From a checkpoint of a small image classifier.
Model: 11.6M parameters, 64-pixel images, arch vit, norm layernorm_no_bias, num experts 4, layers 12, width 320.
Training: soap at rate 0.0014, 16300 steps, batches of 64.
Rows from block 5 of a small image classifier, named by matrix and row number. Rows with one number within an expert belong to one neuron, the router's apart. Each number is 128 + 24 x the weight over its row's rms, rounded and kept within 0 to 255. All counts start at 0. Numbers have three digits each.
Before each expert's rows are labels from the 100 images, of 14976, where the router gives the expert most weight on average: "top examples" is what is common among them. Only what is clearly more common there than usual is listed. The data: photos of arthropod specimens (BIOSCAN-5M). In brackets: how many of the 100, against the usual share in percent.
# router: router (model.blocks.5.mlp.router.weight, 4x320, trained with AdamW), inputs 0-79
# up: expert up (model.blocks.5.mlp.up, 4x160x320), inputs 0-79
# down: expert down (model.blocks.5.mlp.down, 4x320x160, transposed), outputs 0-79

# expert 1
top examples: order Hemiptera (31 vs 11.3)
router.1:136140169162082101122141109160173144119121125135138180158135110100115115134122144123147150103118096087093150155133092107124122130075107136147111153153102164128167131133131120106150078149117092133135142144136122150100174137117134118125131156
up.0:150106131119151107128146111091170141150124098100133154090144105120162122173103121104105087111074086164155122086144138110132140153121130124158121144110114113121120114148119159126139132089106148113115157164132085140138114140108093088110140156
down.0:113087146106120123080103105101097131114121139132097140139151139141138101110088125166165109130125115160120145140113100145134106155101132117118128110110120169131140106141144146128131129135142159199094130137144119122145115121118150173125100128
up.1:112127118153095145137144153156155149101143119154138085089131194100120101130127118148109116114098148132122176132160104100140122136146169122029123144136090144131128125128107100105130135147141126158124121144093138157133142099161115186098124140
down.1:100151146094156133124135121108121110080118106119135121189130117166129148140130087139108117131135184132171140116105116142149106115108113128158128142115122100166084130146095152128144142137090152118151144124115110095127136134122155095128176134
up.2:135140130161120149114118129131113140106122119153134087142137113130124084127140122170155136118096102178099113115177157149127149150152087158115134130117148115137110149112140197120126121144149102129119123103149157145132114122106147125123123147
down.2:128097099142105114165170105110124121137099124122099156165085103137155138138164108129139098174158102127107192138107132134140161122120142133162112173145147128119107135170124105101163122119122147099141159068108175093130141176111103176095121114
up.3:147174173133111130119166109148145112106131138124109136108118122150100131144140105176097117113169130153118125163118122069144138144107149094104084176137206143139094140103093170116143129119107123146107144095126140122127126078150121127121094134
down.3:119136140127078106111116110144130110139122145152126100118131114153144136113106098089109137137114104105107147158136155130178141126154105159134120173086096123111144144089123154125118107188103151108100162157138119117141132133191197086138163087
up.4:132158120147132116118184112140104150135088147144143120162126113116208124145083108149118177130108074146144165162164151120148131098102154145151121118121120098122147135117114142142122094147097116114133097082103160110135176088125163155132106154
down.4:092115122128147073163161109126165124122106115101089150114103099141130141091134149163118146131145117085100120138125170146142101102107090159146131160145128106155144079130124104128116086162143125121141133124133131154120150143070125129147134107
up.5:136112097125115138141102130162172118159090117127138110156165121144145149130149097154127132143121139118136117136132130116103143114095133133121113127118161135142141116145130098154161149148129148076136135112188117163154169152128107103147117120
down.5:126117149154146138123151111109121150168103136154093165161143116135179120120127113149144098192124143184100148105122140175143135146156094191102139153105143124140116094147145174136142111131108159150142134111135120124159127154123129124120137122
up.6:154132182112105085139123128125076141178106115088136131119127120120094148125133147143150160088089085115108125087126149136098141122129147176063149152118160082149168084121144102155153144164093109101137094084117111094125159119134167158173062123
down.6:090109125149108096135118147112148116123095147114093086105106127142148106146182142147116134121142134153124126136103134107124113146086146113164142103149127116126101125124104119180140125116163129118131092105107097134151131188167121105104083125
up.7:087130141118136117140107080110167095119119133119144133136086145133062127096118144111121128111123132147108134102136078109121129130092162110148133167108129138125128112109133153118083176117124109139170140120100042153111113118134100098110157101
down.7:134125158106150100107128140088133101137113143163124110169124138113152138140123107171125123153134101117114052146108148164143129153157115143094088115115116129134094135127144118134154141111118119118123118139143129128161161117174140134112098125
up.8:138082147101146100119175091102095119134109144121115160111176112129144106180121136118119127093086140076128165118156130103127081098107100103124121135131131136131122147147143137172131131168114104127147121113110125119120124150126110118123137150
down.8:125106071139173113125145142125138119184159117132136126093149166106157088146128117179152127164139151144122136094166125163136128085132145105148153118118168078110122119154112139148134124098110133085082067141131130126093107118126120099171119144
up.9:142143156157116140123144094097179119132147135179129090099151105148145099160147155152152101157098142118069146155120117143139129146092124193116132160129095169137130133100104130164119158116159095087112136084113139159131124140135133116083149108
down.9:126107140108176148111111103135165103111149110136139115141104151140104105078133121111115079092125106132116107139135120121125131164152159081076128113105144111120115129147156125124106129108157159132070138133110109121127121142152079114133133134
up.10:110118159132148141092112130158134143099127162135141148119108125166098142143098096050173102094153129139129106107138138147119133156138131147159136146141148151132139170117159096125177100117117097136119163107164140101141130118143093138106084121
down.10:154118120116131129121096154126125138144160148116137122129131129112113118143134129096088152116134126119168169131175125137147100112131167126104088129074122154102170151119130167102121114109146134095097136119142156155140125132162209095138149142
up.11:123129139164129045129142132114155133115124128109138165130145147117152116148157140127157129107125120148108101148157139084098112139093140123122110147118109171163145109129100071097142130152168128093062106130164116095148100099119128137133116137
down.11:151119112105151134139110077158151129204153129129149117130121096107111214147130104145128066129169151106136143137137141133152127143141119151111112104150109145115140136181122083150130082069122089156131150132120114132157144150129144121136102131
up.12:186133105109114148163134083130163100103127104123120135106159106162112148122082117135144110109163156145157138074135095120125136112108143095108142145109137102122135107146137156145110139146102059161135104172132096150140134152117127149135094136
down.12:091150166128113151143093146100110151113106137113117119160097113130130094097124132140150139120144148104130100093111125140127155085152140130162113118115112152171130119155050119151121105125126189113175152106143102130123101121153129097157152176
up.13:087155152146140105109158134137173094131166110115173132143135121098104137109088107127091111113121168148095138122167157113147155159131120144157128113120089142110106124095106158164093114151134145126113118116114106128120145100126132143121116167
down.13:164132129108114119127108112105084138097131156143154150119117118134130155155179117125130100144118086148115135156109131137132143119127147143114111138106126113129138147147149112100137160124111144076085117121144173146113161158162103127149086122
up.14:134110121098122110134133102119162113130126104175116072152128157173090145148141113110121137124160114130132104117115125142150170105153108131157131107184127151142150129139113144125111128155089082115148156149154125112110144149134134151143107129
down.14:162099129166100147104075167121110102150086165133131124145143119132123157109112135133121137129186087118143107169106099146127071131139150093125110115080124121103126132074100143116154112118138115144140127133105099141153113114071199116118156136
up.15:148166170115130109130132165137126127128100126137087118117149160129097177170081100123117169118142125142143120176141148116123145131142145119132127148133153098123139106163141095119124145089166073125167146119144123122155151115157131154123059131
down.15:143103145158091106150140106127110179103141136133124181139114166162128137109114108122134163120117109095134129105109158116142147109088114087122117160117102139110143084099128160153177146162145113124134165110149146115150167134106142134141129097
up.16:124096107158140087078142135106121157134105087089149137137134103117146160102127157126120138107124119131154129116128113111097111116170100116123138074095113174111118120140162122122173131166155115082112105149108141090102127070116162087138127158
down.16:076137122146102146154170097110121128139154089124064137153126096117120124082151115141095121131113095144118091137092082114137123170084112136098128110168188136129150133121103079153152103125080116104132153123121155134138103107061081121125146096
up.17:130101152160108117163128128138176163144113129110106167142135099142129153111107111138169099087090131142113155128066127107140120132138112110120131151126166194138159152148097143117116117163131072160105115136150141093126096138138135111156120147
down.17:106115141154178083146134138088091164127146118095157120129144142120150134115143144132124104133126101105180086131135120133147096101143103125059155154104147122143131148108079157104096128115110140099077133120140144164130138177167103128122104098
up.18:145109101070110162093094150173115146146097135106074136115120146134128135173129089133143139070120157143143136077132140127119122163131119120159146123112104159155129140148141115154087133097081101136171153118119098098157127124124124111114157088
down.18:144108144136113151115079121131082115124128124144148147150121173128121167127120095149098122152165125159116155160148090178137103099107142118142137135108175139150107130105143141110124143092135163097116147147177133159124133147115098136115102108

# expert 0
top examples: class Arachnida (46 vs 4); order Trombidiformes (32 vs 1.4)
router.0:102118178109126111162137125118106111120133140124135177138158112135115095106170138175081192086127162135113137114133125124131088112101138109081136136143123123143131154148140073170097140121160116124093140135183119116129133112108149110121105164
up.0:088125113135099125141135109078084140131117150076105149150100089141133126150129099155114103170170126141123151107154150109125160138120146135143133127137166162101100146098098149103138156096135129130104135127091158113118138130112170122076092117
down.0:141107114144192132160101131134139140096097107160102128101119155102102157157166150124155157136131126110111138127132126138118151149133120145158125093173160113077140086165171111136116112114104126129154128143046116103175113132128092125120129127
up.1:141117118130101129133124128116103079113162148164163163081121150138151125102104091123145135159109119139085117142129110133155161154144172135125109140144146152136128155123150123119143090092100098090123147138132104170146121091129132135102108167
down.1:162102120127138125083147117116137118147122137132115127176080080100148124131153127126087099133072099173124095093135118141127112127116116128154167151110087098123100058125131110117153136122139144133117132092089132096112093141107133163154098099
up.2:135119115100164112139100111056151106168115160144152131140134099103152145143151103128129142159144143163135114170107131119118168163099189170147140144126141133092138100136150095115125089144102134137122159132170116113182123139156163119115159173
down.2:098120159143094171139121119121130148139066144109139133111140111108171125186178106173118094151138127172156137119171119072118151123112112160090167156137116101131143176145106116107131118140121128159138108121156132089108118109114135133130131133
up.3:122119138156144121161130101107115120101134107124131199115126157116151153138136177155171124139119166118112139117147088115100126105113087163095098143111076090130119112138175096145109105160140122110113099127140134126095174123146153116163113091
down.3:097145137139129094128089111136127139109093119113153136134106121161111092102128142139157140105156142163127114102114076092141125120136124126101118079164136123154118106107180151150126118155139183187146101160127128144138070099146161095155123126
up.4:122133107118065113125129066175125106103132139148129124120124164124118113145110113121121147119082124107157089151111087135118154085120131122124116152113116121137111117130091130151122101133146170171194120157117173128102159128102165147112148144
down.4:070138133146144130109097141145119131116098150109158155138116110113131123115168168102123119108159116117119098147156115176122116098175137152153123134172086126111131127084127126160095106138154148115116104080154121118117133111115149149147133100
up.5:089122123150151086138134166088145128143125153147133156109137152134115112134131101101159149132184112166110149151134156146118065130138122130109122123151138173148126157110145096121161140137091165143159120153129104125126160150120137151110083145
down.5:125062128103117152110146106127097121155149100100216112130131126114171143168135139091092113095134135143155125122182129099118135136138125120138128113138107134079089139137139130167136136119108140122121124148139130142161087132127126110127154110
up.6:127140101130100099128121106171092118127140140084132123090104116142125153142154153143104099116140102108096130081099190134118163118108146099139095173105094108141142152084136133127085164100125117125114177105112094101146127142156113149145113137
down.6:162128127123124129139115132171148133107127128098146145108116140149134146132137158131143129124108114130133141186127139143122137159124092104081134054129122123135134153051126160122169085145180140125131111151111066138140133160103133108111127150
up.7:124103099100160112100106155136169145113132135164099101132130128101098127116119107157135111137140114124217119113144079102123127115118163152117121145077120133145159153138110110155070127141158112114154108096095146083148093143135132133140144137
down.7:101121112128095159104108137095153163174157133093139122119124133111121124129168107082154163146114115119085085118136163128139098142098125102152121155127051147088076148137094146085180092160114078159119061124111127165132142137084107143133113125
up.8:112140159142115125110115139143109112120138156128141139143147119078149092147130105123169143139122123123162152111151110159149076137136156118102163122107172118119110134134136126165111127118140132110127143114121096111109111150154158165165104099
down.8:127148132115073114168127165149120135160108134141103136136128152151147126136101157144139140158125166132165109102102108124171177074125159127154149112140132096141119101154147167115161130093135125108108140126157151128161141168116141139100141167
up.9:128126125114130122116120140114137102133120085126158144132142096097116126109140104121146121140075199123141133132123068132116151161126128110110157133150159079096122173119152145082151108123106166138120124135142110117134146130139117114129112130
down.9:155092131166109129123166147169118123173088155107142128124124123096168137129125150132088078133165107148161143094122153100113087122128140121080127098093115125144121107108104104140110123177154120139122129087102148121158119114158136111158143124
up.10:150103146149110070150140121147112091116096119117092119130144154132173122122149157110157127124131140142116122187156130129140124116080152133157111145119177135125145068143108142121179082130127155128154161156130136172123156139129117150087146181
down.10:066113143130139089092061085157150117127129109166123124108126129128115091157114174104156147129135097128091134085160154162106155084160112093140090154118091110146162123097104188138131136145167140174121152114111097131144123138119128127161142118
up.11:116140141112128139168124139102101120084107093126117118098110093100135130113126121168129122088122131181130116151167131126091159112105148130165142136094153121086078123069134166107165103096148126131108110131112179149102096154091170134141120107
down.11:142114129102113169163090202128151138101114128107122138178136133125081153116113106129103131151117123116112138110143164185132101129117114109157135081139112120121145137142151102140094132147124097144096119122150060109166135135137138108133106148
up.12:107117104168073114131106099111156117134143100141144114105123096138112091148129141081159119168138108137098110151149126131118130098076098134101174145131129100133109112084084120130106123086129165130120157102159129139164114162129097128125163114
down.12:126097133133126106153122161127081114097115121154152153162106124089126147110108127122091085130133128086142138123170159148110090087148145141096088096125146161116159152139154113146173158122102136136097129136143123153151110125125149103138053080
up.13:130130093135116127115097135087109143107084201141116140103139141144156141108075143099109097110123121086132115135151141120130141080131117120107140131171149104144183115067133159130108111152146122088139136112192097105116145182116152145135111107
down.13:126163138166131144127197104158116113119114154076156115151116125117128080147108108129149102098127096114143141089126117132107128157159155119126136087122166160131127136184183121128161148101160128136093119116104131108091157112140118142126105166
up.14:107143099110123086122128132116151105138157146118135125156127120122129135147127130097134112111131123125151115149104111143140147140146116151133125159124150136173141131091127108129159087169104145086126120118158108097158160138100117112159123130
down.14:082118123128139101140110111097061151141136071128135141163128178124131106131130108120082117094106128154118093130145125103159118118114103107111128136169110157123137175125150131091146151128137119146100175169157116206123146150151133086181150145
up.15:109135137183158148102177125131092111113105103154117114197115138110132128103137156153129158097088134114139110170155128127126098122082153143138107136097128168138140123186121133088117103134137151183138136130091155110100105129141125118143145145
down.15:129099158174157138189144120140133125101115165096130128139156117128139117131115170116095112158126120100114116106111095153112110163127154138139106145173118124172124150138147085099139128100143138109090090115066162147159153156148192155112156110
up.16:154164100153150177119133119099123124107116135169094146115106131128064130131182103151199116167139152200137130129134133153105148119121085157154116097096125110164085174130112107138127085124127143093096102134140157087092158123160111087156126117
down.16:142119129132117121158105121124161105147111128134117140143073104147111124126143144132133109140113140080120161123148175106108126127107107132097118053117117099175113141122143144127118159161158141126112156120131108147092135094138129112134148149
up.17:081118136131158147135115159140166124129062107149090131123117132118125155132074169175125117092167150105136166105152138146105154128108130112099122145118136062129124100177163138148097124158153109123151125199119138154122126105145129136146102167
down.17:128136198119111147097108163122158137154067128091107134098109147142110154102132095106126167145139097133112128168114065113119113129131138149133095161100152138108124124152131144136116119129112142179172128172154137137132130151114147119143125114
up.18:121077162085150160122134152114143128168108105140139143135144111175114171122176117149111143144141176106124144130118107107122138118147111135118163113152159116133126130105110107123146131137117122150132133145122138116124129125150114136118116168
down.18:154129106126125117131141111132108139122178155096125103114124129111117121104103145131138121118127155100148127105124120110167122128116153095113089140106116068104135118105132161140136130116108128093165155116130110103127099150139110158120091122

# expert 3
top examples: order Lepidoptera (42 vs 7.3)
router.3:126150120137172130143120156168131081128123116143137078156119149148170122140121139106149147151154164106125092105151171182106136174144140115146146131129174124108097107119116184134139177139095165168148162102101173137128113161142125102128163105
up.0:116147171139172082089143112143165096147116113128160169132139069127128096185166127119108116139103132087138119130159120141125132132141125127107082196152118165153119123142120103147179142086147141140110138104137136113152146132112118131131163128
down.0:123130093111070148126121130119150148113108142150095088121108122150111147095161118197149160135152138078109144100132155113132155089100101144154155101140088141147162135113170125141097091124149122138115099141137169105116185145132094166132143108
up.1:126142139112118210154133118134141153115114132126142114099120129088115156129127156146065139150141085101097140113096111137162111140134103110167135108108132092134134148117117191136193119115139090134110129138088126110142143105104128137110162138
down.1:170120120100159111153174133120131113130131160133118169128147127138121148176076109093139106154105174145129071133123111111085122125136168143065146128175099096168136118146091111108116136132144128131111106151115120122126094163134113175129130144
up.2:120097171090151139119100097175142122127088104082098115147092180158124117124147120081152164135130125141083135155138172120125121126099150167146093116152114123145083131138102111149127133125090205133126120123115148117150116123143098105094107150
down.2:160114135137144173158105136108118121070130147151141132092140099123137153171116146107117119140109091121084161130158152127104151127118120126115127136103144094113143140118133137149100096112098097100107129122134109130134150085133155139117098134
up.3:123150146103148127135126131094129135147153133114123119113089145098107077120116149097140133100154099143111114131107147159143134130116130152126101094119083114082098144166155123123127106104164128086195127131080131171148135103118114109145156128
down.3:157133091101059124159089141122130129117090119111139149139132148134150114132145130096173127102169114121133180096094119132142120140104093132113169123135120118150131153154131164116125121128126118122126118131152122125135117113146145149115099101
up.4:137110127107147118162122178149137107154177104108150148122123151132128093153157085101112132126090129132104109166106111141168106144128157125137124103128114156142177108156118157152120129138112115134112135181114112130115116130110110123159121096
down.4:125147185110109132122093082151164159120089151121127113187168166094099132072150131105088096113078142093133163119137127107112092105154143120112131142111141121107150117145141084109172105101126152133119100075154134097172184135158143139120089153
up.5:149134088134130165153098177103137162081136167140128155091140110142092152127108118133113125123108154119111134109143123144119125135106087135112145122152140162125115170109136151169128132148121165098176121162098096099103119178110142128098079166
down.5:106071096088153094138126116128142136128107110097114166102102172164112111119102114105145162109102139073148141151119112118127115122112131153122121119105109104092113107103123090104127108088149159153143156095146132148132103143096096165158103129
up.6:158170155147128150132147118107141090104113100144141118171118146129138127126122132121127118100119128081113169087146134117133099140127125140148125165110153136156111168156121094089164098142146139158126175148091119116153160184143076122150132184
down.6:097107123108148082159160141128151112138122091164171119087188148128128103110135096144129148086079126111127106114111137139139105077111103134122147108118085130176149125145132140152125125139129156141126137156148138079118138102146126112125131134
up.7:140162094124151120141163140151154142140143121178116119154121096110109162093177146095132097152096130127112081111078142101131141139129129122151154145132151103139149121117085169151138124122126132128140131137141116125169122152143128090154135131
down.7:143122178115131140128096104157140128115124126107128124112119185123123083110133138122139138086144146130130133145147110155149102168133147138127131113141118118151090133167152113145126131160133165142172139130130146099092140114115065153133087165
up.8:127115128149138128164141101123121055121155094140125138167106128128138082143163135144124095095162094121167144084105106145160098106123127099126138102153138076147094146101123114096158122124118094118129141105129126144173146123116118135139145123
down.8:142125167126128183125151137071111169135100116120137139136199084166123108155120154131121127113145137155076121100141145134130162149175132136116109147154145158151105142135085139105117173141117153129148125095092090148145128105123138157081135102
up.9:141133140099102155090128133131141133124121067095157113179143107128107125126174095150131150061154110176116146143098076180135097104132132126149142132105113108091145158121073108100095132160153146120132143141124099148122151109121186133191167134
down.9:146135104112145146104137125073136120153145106104121130110118115128113137161140168077121113200090134200129145128125129164170128159078131119163096109125130114103105196115126097130088124105162120106124123144157137147125132143142089127128124115
up.10:130177083131139086102165133131131167123180111135128178098151152157104136083117148139149132125081108114114107117120134111064104124139134102133135148158120078107116144100109100121106172120111104111131116154146143124139134146105113127169118110
down.10:090108118160097138135125071130127131142122121094164094115098120109135169142074156120131155122142164085112123170104105147159161098156136180144107122111115188119164139180147136171157144099138115106158107116128102108141159127145137153130130122
up.11:084112155107136136071144131123133076142152108175129179136117110105132159120128125129160148117143155126132158148088163144160118130079105140144171143118107137159140100125083161160129144119127143120136134152122151105140120081109117117167167124
down.11:127142156147116127127096067097151142130116140107157090148190138133103084191132113101121102126138122167129122105124164107142168116114116106127051156095093149066127131144113085086138157146081165124086134097095095077141111081087121151129111116
up.12:122100118156090146109161132098141103106161149107145103130128104074144116113131115124145125102133125131132125164112101121106078144141105118114134124178110178109133136108136105155130141111160141079163149115133165125161076162127153094100139114
down.12:107128146089138170152170115122138130120162096140093145092108143160130145146118103118102126127144088110153158095123135122105172117113106131153103157084081063140135146093117105104129087114124141157065102133114142120138165159101072166139107087
up.13:149097145105131173127123125115113099165115099100130144143112095131117103127116118154105159096120153154083137089095172093126099152088125154122149064120138111161079104142134139122095131120168128114115146182133163119138127164156125175099142122
down.13:159138180094150112139149143125144119168126093125124111093103103097158086127120168093146150139121139132111157157103090168137105133173146074066151133128145155097098122110148154150122172108166092114118108113104133141125148104185130124096139127
up.14:161065088134131111136096094157163117098135150089129123193124117123080123117136102122136146132160138122092124127085119119123117120097122124117112111108129101147139122131125093145135121131154132086156133113102130159072149119135094138105148094
down.14:155168096122097118140155161134120120117114119151142141124155121108140131173134124139122160105111153139137151098138113114129128101158145096154158145138108159142134156140094135155133131076181131109151094157123086140163143096169108163111130149
up.15:134159102163120101167098133115098120132133158134138108111127143120148135106094103074109061141094144083114135135119103134145170118161127123112108133141178142107099132154133150132145152171100102124090110139139120123161165170125073136138162135
down.15:099112104113110127096098170124146105111130132084163106100167087163113133136135135143131138140142145151113145122128094101134113116143122141131111167130108137167116136110128108103124116146118159155134101147128132113097141119152139156171130185
up.16:173121124144116115128131131134112127143132170105149167104138134092099123121151097090148120142139127134085136157085130127113110114158126149174108130145135141088153174061128109147112163135122117154144108134113134085107114102181106135129174143
down.16:100092140142132145140087117145089113097173129083159136097159140141134131145149151139091092135156185121134093144112137155132121119090109093124109154120145159130160124178106154147118116128136124117120123105111116178114115153099133087097093136
up.17:127122102139111123111152147141119171111119136162134131107158090135143108136125151142130117164139100139146142146139144138106176106136172127132120147167136121118155161170133106145118127141128169156112118089103169099116161143138172090137098107
down.17:111136119110123110090129110161134109163147166116141160125133142118112149090126101103089151107144103141116102123119127096140144119167135127123120212163144149116113152130137130149152149119076129156161149129151130126150149164116132138113114132
up.18:123120157133109138132161148133158122148161093112155144108129084123155131129142154171117068093142143146164141120139101100100143149108116118150094157137109110158138104123150148132101104086143105137129158125133140130113105127133106107145129144
down.18:150147148084087151102101128109124172100105132131103139160102121141110125098109122116098147147072108138075124093130122139154105082169155096122111145085113146097162110114123113114176146128114165114147128160131101103107117121129162115126102091

# expert 2
top examples: order Hymenoptera (48 vs 20.5)
router.2:134063101089132147100132134123133158109098145116105145125146106107156147130097101087127074171126138140152131148120128099116155119155104170142100093143094098133126126134155140108135066121165153122157096145111102101109097107116077145139124131
up.0:112125052158135147188121128132177119158151118092081130120124172098141121145164137142103106116121163109140130138144105147156123109117122140130112092156121118160114128118127089158144148067178131147118151105150124137163136144124147138109098180
down.0:173122185140161137168128139160108118109103115107114142124134131097104130123118128106138114139135173081112158096110125107135097127131159170162133118147156119142141097148125129103125137200105127090148114141148151107142097111129095134148126124
up.1:111122157146123099124154149109064132148135088123128130099136050125121108109123159176106182104098125143140130131155090135150154136149115108109143127130118114155152109123109116137172108123129128136104146142162115158172127135100128085199136119
down.1:131156144082096131114152145140165078126104126076175131167145152147123111162107122151148136116150052133116122123112103149142144154116100092132161120169142103092124090123132108114155126139196110109140153108130129088102157094151152161092118130
up.2:151093108098165133176136121128102124095161097121159155092088129160135149089126091187125118147127133119147111117116106121190156086167118121137137157105125111113141123102123107098145122101076128125133111113078098110147096138176140163120119128
down.2:140138185139092124154105129090096129120158178162122141104105160154154078148128130090093136148127119131103135110076130111120168117134176159141100132137110133131153138127119141077116078097140116154102135133165143135108136119068140111122098129
up.3:118123114107127134068089128162128112136131154154126092070128113116122090130178092140172095143126137161155123137136135144134146106126163165142163113159155119154142168134139142145129143136147176136137131165081104131135098111126105139145131098
down.3:119119126090132089157141127107102140129137117098136135114137126174125129096113146088114151136129105162153150144144110150122103131084132130093128091125092105120097109124122127078141144095120116091112105115161108164083117131145157091119118132
up.4:123127192109131148117122104111160118082124103136112110098077201138160101149126146124111129107095167115155171105141135120119138145131091108113133084140117095179124140150155137126113144117151121095121099153078136160159087107165078121099070135
down.4:139078087129151098162146127137165135169121103122129066128158124129095158124139138151122133108145134096110110125143141125139119100119157144130139104121145135130119127078076119135092113178106131101177137119166156121119150158116146106126188113
up.5:093112133177197128157102120130123102120113113118129107133110172140134129146115091114110097097074092118108131122128109096130148146082099134153108076144163094119110143134154139105117144110124141116126126156097143127114103137149139127199121129
down.5:169133141084136154181104117145158126129123129126132111162136093155098135143147147151170085097133084120153151108155132175127140144080134114123140111094092097104135153103110140140111110172178128158127112120119131128169125103110126140082136163
up.6:133163116119139129151140109131154164154157167101139154136113112184119111119133108157113178107092143154140120128110105125096100129112115152097125135104103155099206144151096132113129109149150131096142117106145102153121133082148093118113128111
down.6:078142107105086148122106117136131145071124152143102120139124147111133158134159141127152137128145124125091122165112140125161119136127100121128123133108117115111076123105099123158120118118138117173081159143108171122122152149176140148140146123
up.7:112105114108126120119134131140092114142104140149124125147112141155154126132124145114145128141108136108162125141124146138112102120108152103145154128128109094172118121166138114134122147120148129113130194143147148129137089125140134130130114132
down.7:152058075138098076137132091092128149142156113102108142116148112123093125143158161130137108177171105180098140133147129112160140113124122118126122118112142095098129135122145127123135112147114101147127117068103126096127131137129135123152080136
up.8:152112143128092143138096165132145116145114128156145148124117071124121137130137120187114149139116108118130145153139160141095131093121132118138134128136099127127172091121134101125162081115142161162090146150130102154118124091163170087095129139
down.8:109165177085158117132135141149094142132090125112115092135094146150151135107171154157126101158136102092150123104086124095125055084081155130141160133135135139114123096136120105109079130136161103150099132127109130144131166144107114152098119146
up.9:104126141135130128131113124107101140124064177133124120155141168131118136093139144179126143145144099130102148119132116158168067117114143107144146117152120163145133124144108135126159086138115158121134134121171130142164138118169134093160155112
down.9:131126120078086142073109115112102134131127174108133129130141143142113118115139131132087130124123084125137106141140125174103151108134136135130131178141121143143124130156146146142141146120160159146087153117110117118098152116129089138136127124
up.10:131135110105121112158143126127131100116150169111076128144105136132141136157154159152114135102154098167149141107117154132159175090079105121185146117174136121087135107163126140130111134132143135080126146176134089116159086088169067112168141140
down.10:106105153109157128135144096144149142150122135117140091141125159107119110092142128130094109133099121134137122112114159159128085127137092150122150141129153173131172133129138144124123162114107114101150155147131104148141130131137148113124109124
up.11:127088132128134106142110135108116152148133156157102142077156147113070160119157127116103140132118143170089091130157137167077121093147104122106156151084139132123151090107131116151149122103133153074157109125158105098174166145098109152151121142
down.11:148175131107153160132159122113132125124117126110133112127142100127138136150092124151130140200125128116137111146098113121155091109147156104095132114166133129131153120140140133160139165103186114165135069137059144146137115155151102162131121195
up.12:150139140136142151137148148106175136122105171106154167119138106147144132145096115124080131125102119120124140145133134117118107123128146151110075128117165125123150090127127145123107119109078125098152126113100158132109143148150111139115116109
down.12:121155142125138137116099118135094147136098107132119133101110109143117142116150150095129121123095157136115128116139145165123091138118104119152129117145105103157161168139124077118143150138102140144124126128099145093174131094075151121181131162
up.13:139122111183107123156142172123128148135127107164128161098109109168102119097133094143091115096115125120133169132142110104131109123141120100124133163126112171141181110104135138119165146141126121117119162127103093185149197101156171156147132098
down.13:154101181089068075114151130077147109134132111105132113146082133131110103127110128137111186112110124160128105166157083130146095148119125103118163115176118121160098130114113141140106104145131149110172181138155109099151111133142142084169126100
up.14:138118091115099103148141120169103145065154104148150127140108172165119126122124143109133140162112118085107115139143113165105154097119132122149138133160144159108138112106116082105173143120124126169105097144162119115088088135144108147135098157
down.14:133154120138135115145125127115088146148081130110108125124128104139114120116072139132131097112147140136114141119120126156099158165122136147088133174113171144136137107100141090125135166118123129118194154145184125090132135091074123103112085100
up.15:138108126142139116149125141117105123091130102090130147110128101129136125122073090138117173109151090181146130163150085135127138098123160106100133133122100130095170131150099139151110054133093083103112113171146105101163155149151149132080138131
down.15:116136108144133148119086110118119157145136114123123134132156150107123131133146134151157114175104134125165142134113118090152123096159110138114150125146161147106124127125092098126128135159133115128097116142122085159081130128158134185162091144
up.16:094138153094169114119136114151121147125103104149125189117131128126087100160123148120108150095104120120108093166124137139138108103113108105123155121120118169156086124148114151111070118124126104105150105117107098097141150078116115116122098100
down.16:129117163134114119122133127103130135179103137158089122142116102128130150161161136121151146175127105171114133150117128105142126133163154135112111143117133114099137108139098087132124140161108144094072149099127122166071179144145178134099128116
up.17:149129115117103153137120150130124119109104072141104130130114132119106101129128132121133161109101132144127137133097114099080168100122169127135127117127102171147198105096132098144133137116074101166163130132087167131105126103159103108148159110
down.17:095162139158088122137143143126166153145146136159121081162132089083093059126186150149149142123094131101142093128126140149190126120162119157134119144134167107115161133100129147125136131124129123136158136119153121127126109130140132167143138170
up.18:091151136132147145120098106174096105097117154116119112121127159115145165135115124068134096147143133127072120126147150149171128149118147117121130129160140135113159115145111136129073110115185171110147142157107115142092106147160116079083066106
down.18:146110112142115112146115150157132146143102140143142105139128094161104075149134129156147102090126162153146115098102116115141132155118146122145149125105118104130111140147126132122154143127124109166120114095128173096121146100111133159142127115